A small multi-label image tagger, trained from scratch: norm layernorm.
Rows from block 7, named by matrix and row number. Rows with one number belong to one attention dimension. Each number is 200 + 30 x the weight over its row's rms, rounded and kept within 0 to 999. All counts start at 0. After the name is the row's rms in percent of the matrix's.
# v: window attention query, key and value (stacked) (model.blocks.7.attn.qkv.weight, 384x160, the v third), inputs 80-159
# proj: window attention output (model.blocks.7.attn.proj.weight, 160x128, transposed), outputs 80-159
v.65,115,219,196,219,252,220,267,192,196,216,152,169,185,179,198,174,235,135,142,206,194,228,117,164,251,183,239,154,192,165,188,220,151,195,185,266,191,234,199,208,210,226,203,186,176,224,186,208,206,203,186,203,204,197,171,189,181,182,186,245,227,198,239,202,255,257,223,158,242,211,165,220,142,231,233,234,234,190,164,264,210
proj.65,115,166,171,149,185,208,153,171,163,184,242,235,193,222,226,183,178,258,245,226,190,194,231,215,159,167,200,257,176,199,196,169,223,165,210,147,225,198,192,230,206,176,178,262,192,200,185,196,193,181,175,233,204,223,237,247,239,194,154,198,176,253,186,204,180,157,181,200,130,182,157,250,266,159,209,162,178,228,216,185,191
v.66,106,217,212,169,222,228,199,283,143,185,221,231,199,162,236,197,203,202,195,153,199,187,240,224,156,209,232,242,200,211,198,165,209,259,193,176,205,122,179,181,264,138,239,159,254,208,192,233,215,196,205,220,197,180,207,174,207,249,171,97,165,203,194,174,197,193,256,236,186,199,206,151,210,185,221,169,166,212,231,182,220
proj.66,101,218,214,228,170,205,209,154,268,204,126,178,181,178,162,252,206,192,126,210,161,205,161,189,278,195,166,163,206,168,189,232,184,176,197,217,205,215,196,179,159,258,157,178,153,165,210,182,205,225,177,192,175,201,239,168,212,221,240,268,217,208,221,231,240,248,195,195,230,196,172,210,185,201,149,180,175,188,192,208,160
v.67,107,148,234,205,166,195,208,126,181,166,220,221,229,239,137,174,212,234,233,216,139,187,256,223,205,200,204,204,181,232,213,210,221,215,201,191,200,167,240,240,239,251,199,257,188,171,224,221,218,128,207,173,166,220,175,224,231,199,189,170,182,219,187,186,190,161,173,234,178,187,218,185,215,183,212,192,226,199,208,134,164
proj.67,106,247,188,177,225,203,191,202,202,211,182,192,227,230,212,206,183,196,209,247,225,221,191,210,176,246,186,176,193,203,219,146,190,273,166,201,165,221,159,180,173,146,212,170,229,207,157,222,169,236,206,208,277,182,173,154,187,198,222,180,206,176,205,208,156,199,206,183,223,223,194,176,191,177,193,209,220,186,202,244,275
v.68,104,209,225,245,209,202,228,223,158,205,201,169,173,202,185,178,190,182,174,190,180,217,172,185,222,199,181,172,236,188,187,205,191,235,167,222,164,167,203,205,242,211,236,204,241,166,172,264,144,198,174,178,276,194,159,187,212,179,183,187,238,223,194,196,217,241,191,170,241,193,153,242,193,236,214,194,182,149,211,211,236
proj.68,103,161,188,141,175,216,174,158,218,176,183,194,206,185,174,223,204,248,195,207,231,211,154,209,204,194,204,235,149,221,207,152,214,183,222,150,239,186,181,170,230,149,178,193,150,211,185,144,234,201,199,216,196,234,270,198,247,208,198,228,189,231,197,200,216,151,181,206,165,239,127,226,203,179,212,191,164,217,191,226,175
v.69,094,221,214,161,172,200,176,195,227,196,203,184,171,229,221,180,215,199,245,188,231,226,253,226,169,202,262,171,172,207,145,220,189,196,268,206,211,204,209,150,190,131,191,148,210,210,213,180,198,217,204,227,188,231,182,194,206,178,193,206,210,224,167,247,213,205,200,234,145,235,226,170,212,193,223,202,210,208,178,199,203
proj.69,092,208,220,228,211,220,223,246,211,216,216,250,181,180,222,153,210,154,138,196,218,201,182,202,184,158,166,206,256,170,190,191,196,192,216,202,196,211,208,197,237,247,149,240,162,196,190,239,223,213,215,191,214,200,203,198,198,182,203,180,214,148,224,142,166,237,171,171,231,174,229,166,156,210,135,199,189,236,206,215,196
v.70,123,180,238,200,239,249,206,145,211,165,199,211,180,261,225,202,158,212,191,239,243,168,196,243,194,206,202,195,174,211,212,242,157,192,188,232,211,114,227,198,245,255,156,219,212,175,188,162,234,163,192,189,159,229,175,226,234,219,187,231,149,251,188,205,232,184,223,238,199,199,182,185,260,161,177,216,179,201,211,162,162
proj.70,120,207,195,186,216,124,208,219,190,256,165,207,195,214,190,183,207,182,226,221,224,216,212,161,196,188,208,241,192,203,193,153,215,229,204,182,148,213,160,209,156,164,224,213,190,206,176,256,174,257,221,230,245,162,201,173,192,219,208,171,284,154,219,180,134,191,164,166,238,204,216,159,165,211,243,185,230,193,208,200,248
v.71,108,188,206,269,174,164,223,190,188,218,246,214,203,175,137,215,214,195,258,242,172,194,222,200,185,206,237,142,216,154,169,246,230,207,198,200,201,230,235,191,140,150,193,202,194,238,229,237,217,239,192,210,189,268,189,170,200,186,199,218,230,222,187,178,180,149,185,227,157,183,186,203,171,215,212,201,196,212,195,191,196
proj.71,106,208,214,138,207,243,202,255,183,182,206,202,207,219,258,179,200,208,150,160,200,226,200,166,213,186,150,192,229,237,232,135,170,221,234,218,233,220,226,233,250,230,155,192,208,178,178,169,214,136,234,168,227,165,200,223,174,175,177,125,163,163,177,164,229,229,215,226,214,219,177,193,178,197,185,237,208,220,182,240,226
v.72,094,224,188,134,192,257,138,209,174,174,207,178,216,208,267,167,232,177,139,189,180,236,177,176,225,164,191,202,148,240,214,150,219,206,178,196,179,200,159,250,198,182,215,134,203,238,221,198,169,118,207,222,204,200,203,228,186,214,170,188,176,185,226,225,144,249,257,160,202,224,183,220,185,178,215,231,228,211,224,187,245
proj.72,093,183,209,262,197,183,256,172,226,208,209,222,213,154,157,205,121,180,243,189,197,190,193,211,191,183,226,209,217,135,203,266,206,179,175,154,210,209,192,134,205,219,188,260,149,179,191,223,215,229,172,203,200,186,159,187,226,205,238,253,157,195,234,254,218,183,191,209,129,183,285,183,261,174,172,185,193,195,171,210,158
v.73,127,149,226,227,245,230,198,151,212,155,206,245,228,232,204,180,177,217,215,248,243,203,184,208,202,223,252,186,175,195,229,243,148,199,180,229,196,152,245,191,187,223,161,199,175,254,185,180,240,196,193,210,110,228,158,196,203,202,190,236,144,238,209,195,225,156,206,244,214,175,225,178,222,178,200,224,201,248,152,157,149
proj.73,121,211,191,154,209,166,235,251,178,260,195,192,178,254,203,183,222,193,235,211,189,207,246,195,159,183,137,248,194,188,176,136,203,217,233,223,179,229,192,254,183,198,229,228,231,154,184,223,178,218,226,216,270,165,209,202,153,203,181,134,287,169,172,169,148,180,182,167,211,187,158,176,159,206,198,185,217,210,259,213,252
v.74,118,211,185,211,224,149,229,243,178,233,199,204,227,147,217,200,208,215,203,178,194,168,150,191,212,226,202,252,220,173,186,201,211,213,176,171,234,169,182,206,186,196,254,182,241,201,173,247,212,235,194,211,239,165,200,181,178,221,164,158,200,175,227,140,203,190,234,225,190,186,181,200,179,248,222,168,178,232,236,237,195
proj.74,117,195,199,201,148,225,142,206,229,139,149,172,175,236,188,244,237,194,172,209,160,196,216,194,252,206,183,122,213,233,193,227,165,189,204,218,191,188,238,201,171,183,168,176,185,159,238,139,200,203,201,203,136,226,280,195,177,197,237,219,167,236,166,221,250,193,229,213,224,198,139,265,196,204,185,203,197,202,220,172,171
v.75,094,189,238,190,191,222,232,166,219,188,205,204,203,264,155,183,192,219,183,214,198,227,260,170,184,217,259,161,185,236,221,228,213,188,185,224,138,208,255,237,184,219,172,218,164,248,190,208,185,196,191,183,164,244,160,167,240,197,182,183,205,257,198,202,206,171,148,182,223,186,237,213,185,179,212,220,230,178,172,166,136
proj.75,094,188,172,188,213,194,202,214,172,259,219,222,203,207,201,159,199,205,235,219,224,215,186,226,162,181,157,260,185,167,220,137,229,256,211,212,242,197,169,231,200,167,223,213,221,213,167,220,186,187,223,216,279,177,158,218,186,193,191,219,252,159,173,188,147,188,192,192,199,205,156,156,195,156,207,151,177,201,228,217,287
v.76,101,158,204,252,169,198,165,219,192,200,248,223,175,176,186,184,181,217,263,225,181,158,228,221,165,167,187,193,173,197,221,198,219,219,197,189,204,207,201,185,200,181,179,222,200,221,234,225,201,184,222,211,164,225,253,250,196,224,255,229,193,193,188,252,140,145,170,222,121,178,221,152,222,175,159,148,151,179,237,140,233
proj.76,101,257,222,189,259,221,261,181,170,230,206,182,189,169,228,215,187,183,140,172,213,230,178,175,228,217,226,193,224,211,222,173,188,210,196,226,194,226,196,163,200,245,181,185,211,196,191,200,200,171,207,184,226,157,132,204,193,212,178,143,213,181,232,150,260,272,198,193,233,216,243,174,187,211,223,273,249,186,104,247,204
v.77,116,155,214,250,188,156,194,222,170,228,252,213,202,156,157,187,197,188,265,230,168,148,210,210,184,197,195,183,194,164,203,217,222,225,166,198,194,186,229,211,177,184,212,247,202,204,211,265,192,214,206,222,204,269,233,214,216,237,227,190,210,199,193,208,160,143,172,225,137,171,169,193,173,209,179,158,159,190,265,141,196
proj.77,115,239,205,165,204,240,219,205,175,190,195,183,175,201,237,243,190,214,131,168,211,234,179,152,245,224,183,173,231,243,217,150,177,224,216,216,235,233,226,193,208,220,155,157,214,192,189,139,217,145,215,162,218,160,186,208,196,193,168,166,171,191,202,157,262,250,207,205,235,230,181,204,184,196,221,255,230,182,127,265,215
v.78,109,201,187,207,187,219,170,259,165,183,205,210,196,144,199,204,196,172,185,195,170,217,175,172,221,157,142,203,193,202,246,140,208,244,137,196,167,226,158,210,210,188,195,214,201,216,207,213,156,159,220,203,222,176,225,222,196,221,229,173,212,163,222,239,171,216,199,146,243,184,199,202,176,199,199,182,179,169,210,186,282
proj.78,115,212,211,195,215,214,243,114,195,208,224,168,212,168,200,224,162,230,195,166,211,208,175,222,211,227,249,222,163,190,208,228,220,177,200,191,241,206,194,157,208,222,221,192,183,197,200,172,213,174,161,188,208,203,170,220,242,210,183,227,159,246,238,232,254,213,211,221,125,215,222,210,261,174,202,214,204,174,146,231,146
v.79,117,194,174,153,179,169,224,239,211,251,166,158,207,177,246,215,190,213,217,154,158,196,198,213,232,182,152,245,179,236,188,160,211,183,196,190,205,229,170,222,209,168,259,191,248,157,219,200,140,203,222,200,275,150,211,203,158,192,169,172,237,149,240,206,195,239,223,213,173,232,160,277,183,245,229,182,232,205,231,270,234
proj.79,110,193,225,263,155,206,181,142,208,132,210,200,226,186,159,188,220,164,195,229,226,197,200,217,212,222,264,142,223,185,221,307,196,177,195,177,198,189,232,128,189,192,146,176,147,223,233,176,237,198,157,199,153,277,214,199,231,185,222,269,171,247,203,198,207,193,188,212,198,180,220,188,217,196,170,211,190,201,180,146,137
v.80,113,178,217,215,241,234,149,166,205,136,254,212,238,212,245,200,171,187,172,282,252,209,147,216,228,194,184,182,183,160,230,194,188,209,156,208,233,150,185,178,223,232,150,167,202,229,206,184,225,146,178,226,163,234,166,216,193,194,179,237,149,241,193,203,169,215,249,207,221,187,147,174,260,166,181,251,192,253,192,147,229
proj.80,108,169,212,176,206,132,270,244,201,241,166,184,193,216,171,188,171,218,246,143,182,189,229,166,181,175,186,240,184,201,181,170,183,197,239,165,160,227,193,213,215,203,252,234,170,165,188,212,211,250,216,199,229,141,229,189,179,212,220,141,224,150,224,224,193,152,185,208,163,220,267,193,156,236,204,200,217,202,213,235,194
v.81,108,138,220,237,200,222,188,136,205,197,222,233,220,226,175,190,151,221,277,239,211,189,230,241,166,213,219,191,145,189,189,256,160,166,195,217,230,151,251,203,204,197,178,240,217,173,219,190,223,205,202,197,162,231,174,226,219,188,184,246,213,244,207,186,240,165,222,289,181,194,193,193,208,194,214,191,199,252,173,170,182
proj.81,105,236,217,142,219,158,212,235,186,231,173,184,196,252,210,175,244,144,204,205,223,226,227,170,194,212,168,227,227,218,207,149,209,244,219,217,149,229,193,219,184,191,179,190,210,185,177,227,189,200,207,229,267,194,184,185,152,195,188,116,254,162,166,163,137,202,199,171,248,197,188,163,164,182,195,232,249,204,218,223,221
v.82,104,208,208,219,153,177,150,161,200,244,265,210,247,251,207,175,149,217,246,211,219,206,245,239,187,209,211,205,174,197,166,220,238,186,230,183,242,171,217,217,210,185,205,187,257,152,211,206,190,202,179,162,248,204,189,242,171,159,130,231,246,218,191,163,169,226,211,247,156,225,138,181,257,196,195,230,213,212,237,185,215
proj.82,101,188,214,215,224,173,196,260,259,159,122,208,173,189,166,181,264,117,196,181,211,196,191,175,224,182,185,187,248,206,200,204,170,208,196,168,142,194,179,156,214,177,184,179,178,196,193,223,242,232,220,249,176,220,187,140,178,206,270,174,208,162,173,189,198,190,223,223,245,193,260,194,152,233,202,214,206,228,184,194,184
v.83,123,156,178,216,231,145,251,227,214,259,148,195,213,161,223,180,182,198,211,170,178,165,123,192,224,194,220,261,166,219,189,200,162,201,172,212,222,191,203,212,216,224,262,221,239,194,175,240,201,214,218,191,227,158,197,207,164,215,167,193,219,180,261,182,234,212,218,228,171,182,174,200,182,249,255,154,185,210,234,239,178
proj.83,123,221,184,193,181,219,135,151,159,158,197,188,164,232,176,204,267,177,195,236,192,200,247,222,238,219,219,147,206,219,220,235,204,190,191,210,175,208,226,180,144,163,145,187,189,185,238,154,181,202,172,251,172,268,248,207,199,194,200,218,227,269,157,167,218,197,211,196,243,195,131,261,205,181,190,210,210,200,190,176,178
v.84,106,184,186,177,148,156,179,246,179,195,200,196,227,162,171,210,255,188,235,177,120,186,264,212,193,185,142,226,232,221,210,140,244,229,210,144,187,227,181,190,205,183,221,248,175,154,228,219,183,172,232,180,227,186,244,225,219,213,244,131,207,148,171,209,157,191,202,190,180,210,215,188,187,179,213,180,221,171,222,155,230
proj.84,104,243,215,234,192,257,189,164,231,166,234,180,233,174,231,241,130,225,153,189,206,203,153,209,221,266,223,145,193,207,196,249,184,212,148,227,210,224,209,164,203,211,208,151,252,237,199,181,203,195,173,151,197,201,165,161,217,188,186,238,108,235,238,228,242,251,217,214,195,205,240,208,230,207,176,225,196,169,156,248,201
v.85,110,231,160,217,228,145,253,232,202,224,167,187,198,143,192,240,226,173,184,189,186,187,156,176,219,193,165,219,257,187,179,159,227,193,198,191,241,253,161,188,191,201,197,213,210,193,206,187,209,244,212,171,227,128,207,198,167,180,202,194,234,160,221,186,215,257,228,177,204,187,171,212,202,223,213,201,230,195,204,259,225
proj.85,108,173,184,198,186,228,119,177,194,143,210,191,227,208,222,195,199,238,198,201,167,181,221,222,231,218,244,166,175,230,212,264,181,165,185,194,169,177,212,206,196,176,236,178,216,211,235,182,192,191,179,213,146,258,233,210,216,193,188,225,152,261,194,237,249,177,229,244,184,198,192,271,230,221,194,199,185,207,204,162,170
v.86,120,256,209,182,165,186,186,253,159,176,226,174,219,198,172,195,239,211,175,165,167,235,256,181,194,224,188,191,247,200,197,172,263,232,193,150,176,207,187,204,200,169,218,195,208,197,197,250,169,202,182,179,254,180,190,156,224,195,191,100,231,181,169,160,150,206,185,161,238,207,199,195,195,193,208,203,216,177,218,188,228
proj.86,119,170,195,224,158,250,185,194,264,171,178,182,211,164,189,242,165,225,168,188,195,194,127,226,218,203,178,170,177,190,195,203,194,210,187,200,239,183,193,181,238,186,228,175,182,205,204,157,219,207,202,173,166,215,229,177,213,196,247,276,115,207,208,257,246,194,231,233,160,223,186,231,208,201,159,181,147,196,215,222,197
v.87,107,241,162,159,159,165,195,230,237,237,190,179,183,194,206,218,229,178,168,170,182,221,200,182,203,173,177,193,234,226,180,159,265,184,235,177,218,284,157,200,151,180,206,169,175,211,215,171,177,211,217,195,221,162,235,206,167,179,222,218,243,153,195,236,160,260,163,145,178,218,232,218,185,212,184,207,236,164,213,250,233
proj.87,106,181,198,273,222,245,195,184,193,154,245,224,228,147,215,177,191,206,202,186,197,164,192,225,198,186,246,178,219,172,214,278,177,157,188,192,216,159,220,167,242,221,218,212,225,236,234,218,217,182,196,181,152,236,163,221,235,184,188,239,142,223,214,226,256,209,215,225,155,172,250,214,238,218,198,198,179,208,173,164,162
v.88,096,209,203,184,183,209,159,209,190,201,224,218,164,232,214,259,162,226,171,174,195,207,214,223,217,197,128,192,229,216,215,194,224,194,183,200,175,205,185,204,189,197,204,179,202,162,192,165,127,240,182,201,248,180,199,177,193,200,207,204,202,189,183,221,185,203,133,193,247,220,199,321,199,199,105,210,154,180,198,220,238
proj.88,097,184,223,235,166,177,271,203,226,199,185,175,237,162,190,216,242,218,203,206,273,206,173,187,169,194,254,225,194,207,230,234,182,166,252,180,240,159,209,167,242,187,200,170,163,230,223,195,258,171,215,149,183,212,210,218,221,196,205,238,231,202,249,226,196,171,189,184,160,205,204,113,196,224,274,189,187,199,226,163,165
v.89,120,226,228,229,218,237,194,166,199,216,233,200,173,233,221,205,152,187,197,254,242,174,191,251,187,195,176,176,184,179,187,232,196,207,191,233,214,134,198,218,239,219,173,184,272,160,190,190,215,188,171,181,223,240,184,239,216,207,158,248,210,254,181,200,199,216,238,205,186,205,126,186,257,172,158,218,170,189,263,188,219
proj.89,116,177,211,178,218,120,201,210,204,220,137,215,197,184,181,183,217,180,198,173,216,226,177,124,247,160,245,245,199,227,208,169,198,205,210,136,159,192,174,174,194,182,200,209,132,212,175,238,191,225,219,240,193,166,207,172,217,225,240,178,232,142,224,196,193,191,186,219,229,224,260,180,175,211,248,208,218,200,148,205,197
v.90,118,175,210,195,173,225,155,216,174,168,240,220,191,200,202,190,210,225,261,197,194,187,249,231,155,207,203,184,182,190,215,230,195,209,211,166,176,162,228,183,154,165,200,200,163,231,213,227,179,211,214,238,162,263,233,188,239,231,252,189,172,205,173,212,190,120,178,244,157,192,245,198,167,172,163,159,146,201,200,151,187
proj.90,116,248,225,197,209,220,275,228,212,235,207,191,188,200,216,237,184,177,144,197,227,222,181,157,189,214,157,195,242,197,191,169,195,222,216,262,255,229,228,219,216,256,166,191,219,176,176,177,220,164,217,144,232,142,161,208,169,189,177,166,200,160,211,176,201,241,177,166,234,187,187,137,178,197,212,228,230,191,192,234,212
v.91,105,199,152,209,219,208,205,232,203,210,162,192,179,140,209,192,235,148,205,184,196,196,147,177,213,156,181,210,192,187,208,148,190,197,199,219,222,264,164,200,180,187,195,202,194,214,212,174,213,209,235,205,183,139,241,239,165,202,233,230,218,149,248,252,221,251,233,164,200,196,210,175,164,207,223,195,210,198,184,239,245
proj.91,111,221,194,198,239,219,187,144,162,195,253,203,208,201,230,198,167,212,202,195,167,184,224,218,206,223,245,216,197,191,204,256,206,154,176,204,186,209,208,187,193,229,212,219,232,193,210,206,181,166,149,211,193,236,172,232,227,202,154,190,163,266,200,206,239,214,207,213,164,171,231,248,280,182,194,214,226,201,167,184,163
v.92,113,189,161,181,208,196,175,262,181,215,186,196,201,127,259,207,199,202,197,172,174,173,140,188,217,166,138,260,202,211,207,153,192,223,173,176,217,200,145,179,214,186,235,186,234,187,198,223,162,200,228,227,241,150,237,211,174,231,211,184,192,150,233,220,184,201,212,196,191,193,168,224,182,226,214,141,155,196,236,226,254
proj.92,113,213,227,232,183,209,227,138,198,159,197,173,192,183,172,234,206,191,173,192,197,194,211,212,235,234,263,147,203,205,215,278,187,157,204,204,199,200,239,150,179,217,170,181,160,184,244,156,218,196,163,183,148,231,225,219,217,197,204,225,177,260,225,223,257,210,209,207,185,204,211,214,218,205,204,229,229,184,172,179,116
v.93,110,239,197,215,215,185,213,275,165,197,194,164,209,163,209,207,247,164,167,218,221,193,180,174,200,207,234,177,240,155,198,194,231,226,198,191,180,189,181,151,155,159,193,171,170,262,184,266,208,230,196,234,192,265,216,164,219,235,225,168,190,210,204,183,162,181,236,169,173,192,164,149,190,192,209,187,160,176,240,177,205
proj.93,110,171,201,209,176,240,206,208,222,202,219,232,162,172,216,215,134,241,164,172,165,209,181,155,225,181,163,181,208,196,194,182,197,199,193,220,250,219,241,237,235,224,177,208,195,183,196,161,206,179,206,158,175,121,222,213,187,192,200,221,125,191,193,214,268,230,172,210,212,225,211,237,191,219,202,198,188,190,145,229,206
v.94,116,217,173,180,207,161,226,259,182,233,169,177,183,154,202,192,225,204,205,154,161,142,178,194,198,185,159,266,225,234,222,148,217,204,201,161,205,212,167,225,213,222,231,248,196,180,207,224,200,195,234,175,234,165,265,248,189,247,226,152,198,129,222,207,184,213,196,179,164,188,225,203,181,211,182,158,174,163,259,209,203
proj.94,116,224,187,236,197,234,155,122,204,172,211,183,206,192,209,244,182,209,171,224,198,204,187,213,241,243,250,132,196,212,201,264,196,193,152,224,206,192,206,163,139,190,212,160,234,232,219,164,175,196,171,197,158,213,172,184,232,212,198,261,153,262,219,219,251,229,227,206,220,189,192,231,243,202,230,212,217,164,151,183,186
v.95,104,190,177,195,189,176,213,223,202,237,182,206,160,160,182,208,184,189,195,180,155,182,166,183,211,150,123,218,198,237,219,151,224,203,171,210,206,245,171,235,204,204,212,240,223,174,204,184,164,185,229,184,228,146,241,251,177,205,230,223,231,145,232,257,179,243,178,174,193,190,206,243,186,219,189,172,205,160,231,223,262
proj.95,109,218,200,202,230,213,190,113,160,179,228,178,234,178,210,201,201,209,204,188,230,200,193,229,227,235,288,198,188,206,238,262,197,175,187,177,205,185,191,134,183,190,209,167,204,230,219,188,204,168,163,210,194,249,161,211,255,209,172,212,193,260,228,199,245,209,216,217,173,204,213,198,257,182,222,230,214,183,145,197,157
v.96,123,137,232,211,208,225,184,134,195,170,244,211,239,244,190,177,175,199,225,259,216,195,228,228,198,211,198,166,159,194,206,240,207,177,173,213,203,136,249,219,195,205,162,238,212,178,200,207,204,165,188,204,186,281,170,198,242,200,180,225,180,269,194,183,191,165,224,247,176,196,143,215,221,186,213,215,218,233,224,140,170
proj.96,118,207,209,164,192,133,234,250,187,236,167,201,201,220,185,196,193,170,218,191,227,226,208,154,191,211,172,225,229,207,219,142,191,269,217,182,183,237,190,209,207,175,197,191,182,199,166,214,211,215,214,209,263,153,189,187,170,197,206,148,235,122,176,175,156,190,173,189,228,225,216,155,153,189,207,217,226,198,193,246,243
v.97,112,211,162,201,207,181,186,245,177,218,193,199,195,119,198,218,220,166,202,189,187,184,156,173,217,152,138,224,216,197,229,126,224,242,165,176,203,249,144,211,198,200,209,219,200,216,210,199,188,195,232,199,217,155,248,242,172,219,241,186,204,137,235,239,173,229,205,147,198,181,204,190,181,199,198,184,190,180,214,207,268
proj.97,120,218,207,207,228,224,216,132,193,188,229,181,212,189,209,207,175,224,190,165,186,198,203,218,225,239,268,197,171,201,207,266,199,161,184,210,223,194,210,164,188,227,230,173,214,195,212,178,196,171,159,191,182,206,163,218,231,206,181,224,153,256,224,227,276,213,225,239,158,198,236,222,251,193,202,216,219,180,139,202,145
v.98,126,161,225,220,211,253,174,168,190,173,237,225,221,231,215,171,177,242,241,213,218,213,229,231,168,238,252,185,152,198,193,267,168,180,205,208,195,131,250,185,170,158,205,180,218,219,193,213,201,228,189,228,177,240,164,178,219,196,178,213,173,259,201,174,222,137,223,284,194,201,195,199,189,208,223,180,180,252,177,178,174
proj.98,126,216,216,161,180,163,236,269,216,232,165,194,176,232,182,205,241,140,186,214,210,217,211,169,188,180,127,214,245,192,198,144,203,226,239,226,187,235,213,234,202,218,146,220,166,147,187,198,213,190,223,202,235,192,230,201,146,191,209,145,267,142,159,166,154,205,179,157,239,196,152,165,154,185,174,209,216,218,259,213,208
v.99,088,182,187,229,177,145,224,208,203,232,166,192,192,222,167,227,252,197,185,185,195,190,159,143,220,213,230,159,238,193,208,208,207,183,232,195,175,250,194,186,146,225,219,216,98,221,175,209,204,241,205,191,158,245,249,198,215,225,227,243,195,175,213,198,185,202,163,179,175,203,240,233,152,229,163,178,190,134,198,173,186
proj.99,088,195,181,207,200,259,169,228,211,183,250,207,194,200,268,191,161,267,212,241,202,211,215,229,141,216,192,195,212,206,199,181,191,195,195,237,229,194,233,248,211,158,177,196,276,233,195,200,186,191,211,158,204,159,178,220,174,195,176,189,160,222,179,194,222,219,187,153,206,183,178,200,233,216,260,184,189,198,187,201,215
v.100,117,166,217,221,230,224,219,162,221,194,187,201,202,233,227,141,175,225,233,206,230,203,196,229,189,230,271,207,151,205,168,248,145,177,208,228,226,146,244,190,219,195,207,187,247,182,193,215,227,216,188,196,185,195,147,195,201,179,150,224,200,251,223,174,259,196,231,275,189,199,180,189,214,222,252,199,201,248,182,212,160
proj.100,118,201,194,162,187,168,169,234,185,214,165,211,175,247,173,189,252,151,205,231,196,208,227,201,207,174,151,204,222,202,198,155,207,211,222,200,137,220,190,214,173,176,157,227,172,178,195,203,187,227,208,252,221,240,250,193,163,197,206,162,274,173,154,150,136,181,185,163,254,187,152,205,158,182,164,196,212,231,258,192,223
v.101,113,212,225,198,183,252,179,157,213,207,205,176,217,260,198,188,204,172,156,221,218,271,222,185,215,213,240,131,168,179,171,229,209,181,199,234,168,211,220,220,177,160,198,140,205,221,187,208,178,197,167,226,213,263,140,154,207,170,139,231,226,272,204,174,201,217,209,180,220,240,155,224,178,200,233,250,243,219,170,206,193
proj.101,116,150,205,199,180,166,220,256,216,208,198,251,203,173,173,152,193,194,246,188,204,204,192,182,159,143,162,261,226,174,216,167,213,212,230,149,227,194,203,213,270,197,161,253,138,197,172,234,234,198,210,207,220,181,209,223,193,187,236,206,195,135,163,217,160,167,170,213,162,199,240,166,204,162,178,153,158,224,225,211,210
v.102,127,192,213,234,205,213,177,207,180,185,224,193,231,198,191,212,218,178,203,250,225,219,185,197,206,221,229,151,212,132,198,233,192,204,197,204,186,195,213,166,147,155,171,171,162,248,198,237,210,227,182,244,176,303,181,138,212,197,205,215,183,244,186,165,181,166,212,203,203,206,160,204,179,190,210,227,175,231,178,179,189
proj.102,127,181,218,170,170,208,258,268,215,211,205,219,184,201,215,196,166,221,198,168,184,209,215,160,170,177,143,221,218,208,198,148,195,209,236,209,243,218,243,254,271,233,174,218,188,170,190,187,231,168,220,151,211,120,217,234,154,178,190,166,168,146,178,205,214,203,179,201,186,206,215,180,170,205,200,194,202,209,197,224,207
v.103,120,207,192,170,225,156,247,151,255,239,138,174,192,223,209,174,200,201,207,189,203,183,168,206,217,192,222,213,194,239,194,215,186,183,244,227,225,228,206,232,225,287,192,232,181,184,213,155,236,164,209,156,189,171,195,243,175,181,192,244,211,184,193,200,243,240,204,189,164,212,204,189,218,205,199,226,268,182,211,237,130
proj.103,118,202,164,221,232,196,113,193,161,171,234,238,201,240,205,166,219,198,229,252,210,179,244,220,186,195,233,193,202,194,173,211,199,195,149,172,148,188,178,195,153,152,240,226,252,232,191,241,160,245,200,252,191,247,185,173,226,203,184,207,218,216,196,177,152,188,193,198,227,157,217,236,222,205,217,190,200,219,209,153,262
v.104,115,210,170,161,185,186,201,214,228,232,158,189,192,210,221,208,199,197,186,159,183,189,193,192,220,169,148,244,192,253,203,144,217,192,212,187,217,252,155,224,246,223,220,201,232,165,224,148,178,167,224,163,236,109,227,243,154,191,182,196,221,141,218,226,194,265,201,163,194,220,210,212,217,197,197,211,242,177,222,236,230
proj.104,117,203,202,262,212,193,167,137,204,167,212,202,226,172,177,177,210,191,222,219,198,188,199,239,205,220,281,179,191,180,211,294,204,172,163,170,166,170,186,140,168,183,227,191,190,235,222,236,188,233,169,235,161,263,162,180,244,207,223,262,192,252,224,228,204,191,214,224,185,174,255,206,243,209,206,188,191,190,181,145,169
v.105,132,245,196,202,163,156,221,245,195,240,212,164,168,180,139,231,225,151,177,203,157,196,223,174,192,185,156,167,261,181,187,165,284,220,187,196,182,267,181,206,193,192,196,224,185,182,203,223,185,208,195,172,241,211,224,196,209,199,225,178,267,185,180,198,152,242,163,122,191,196,177,197,187,194,179,200,217,139,243,202,223
proj.105,126,176,188,216,209,248,155,161,190,167,222,211,221,145,245,201,160,258,164,154,206,202,143,189,243,206,245,199,174,227,224,215,189,209,183,170,241,169,200,182,247,193,228,166,217,261,202,187,199,168,196,179,177,194,181,204,244,196,190,251,103,211,223,241,279,217,224,251,177,232,238,235,229,195,220,209,169,182,124,227,205
v.106,119,268,220,197,164,248,191,243,159,176,245,179,180,188,173,198,238,171,167,207,191,258,251,175,186,192,205,142,209,187,205,169,265,224,179,195,146,224,192,222,193,133,203,169,207,223,206,233,174,174,183,203,222,221,191,179,233,195,191,146,238,214,194,197,143,230,230,139,241,219,190,183,183,182,212,219,227,178,210,177,258
proj.106,121,166,202,193,200,217,215,180,243,213,198,209,229,159,206,197,126,226,185,150,191,209,109,195,217,168,182,242,190,167,199,189,211,208,201,172,258,201,175,183,249,233,212,223,157,199,170,191,217,187,188,182,213,179,186,198,231,199,234,244,117,173,218,247,256,201,206,249,122,224,234,206,241,161,149,190,153,195,161,259,183
v.107,119,232,190,228,181,206,153,238,194,193,201,187,205,204,183,226,206,144,141,226,217,217,164,188,241,181,123,153,272,172,221,176,216,230,173,203,191,227,162,178,201,209,165,184,161,193,173,183,179,197,180,192,242,194,212,208,197,188,232,223,231,184,161,216,165,241,165,103,259,194,158,198,216,166,145,227,193,158,187,201,264
proj.107,120,158,205,209,205,193,239,185,205,197,218,200,212,137,209,216,162,278,217,159,199,195,176,194,174,186,256,257,144,211,194,198,201,159,211,157,230,174,189,190,273,194,249,203,202,232,215,206,222,190,192,182,165,183,196,218,235,204,183,208,147,220,235,251,245,177,204,239,116,221,250,222,224,234,254,177,169,187,185,204,164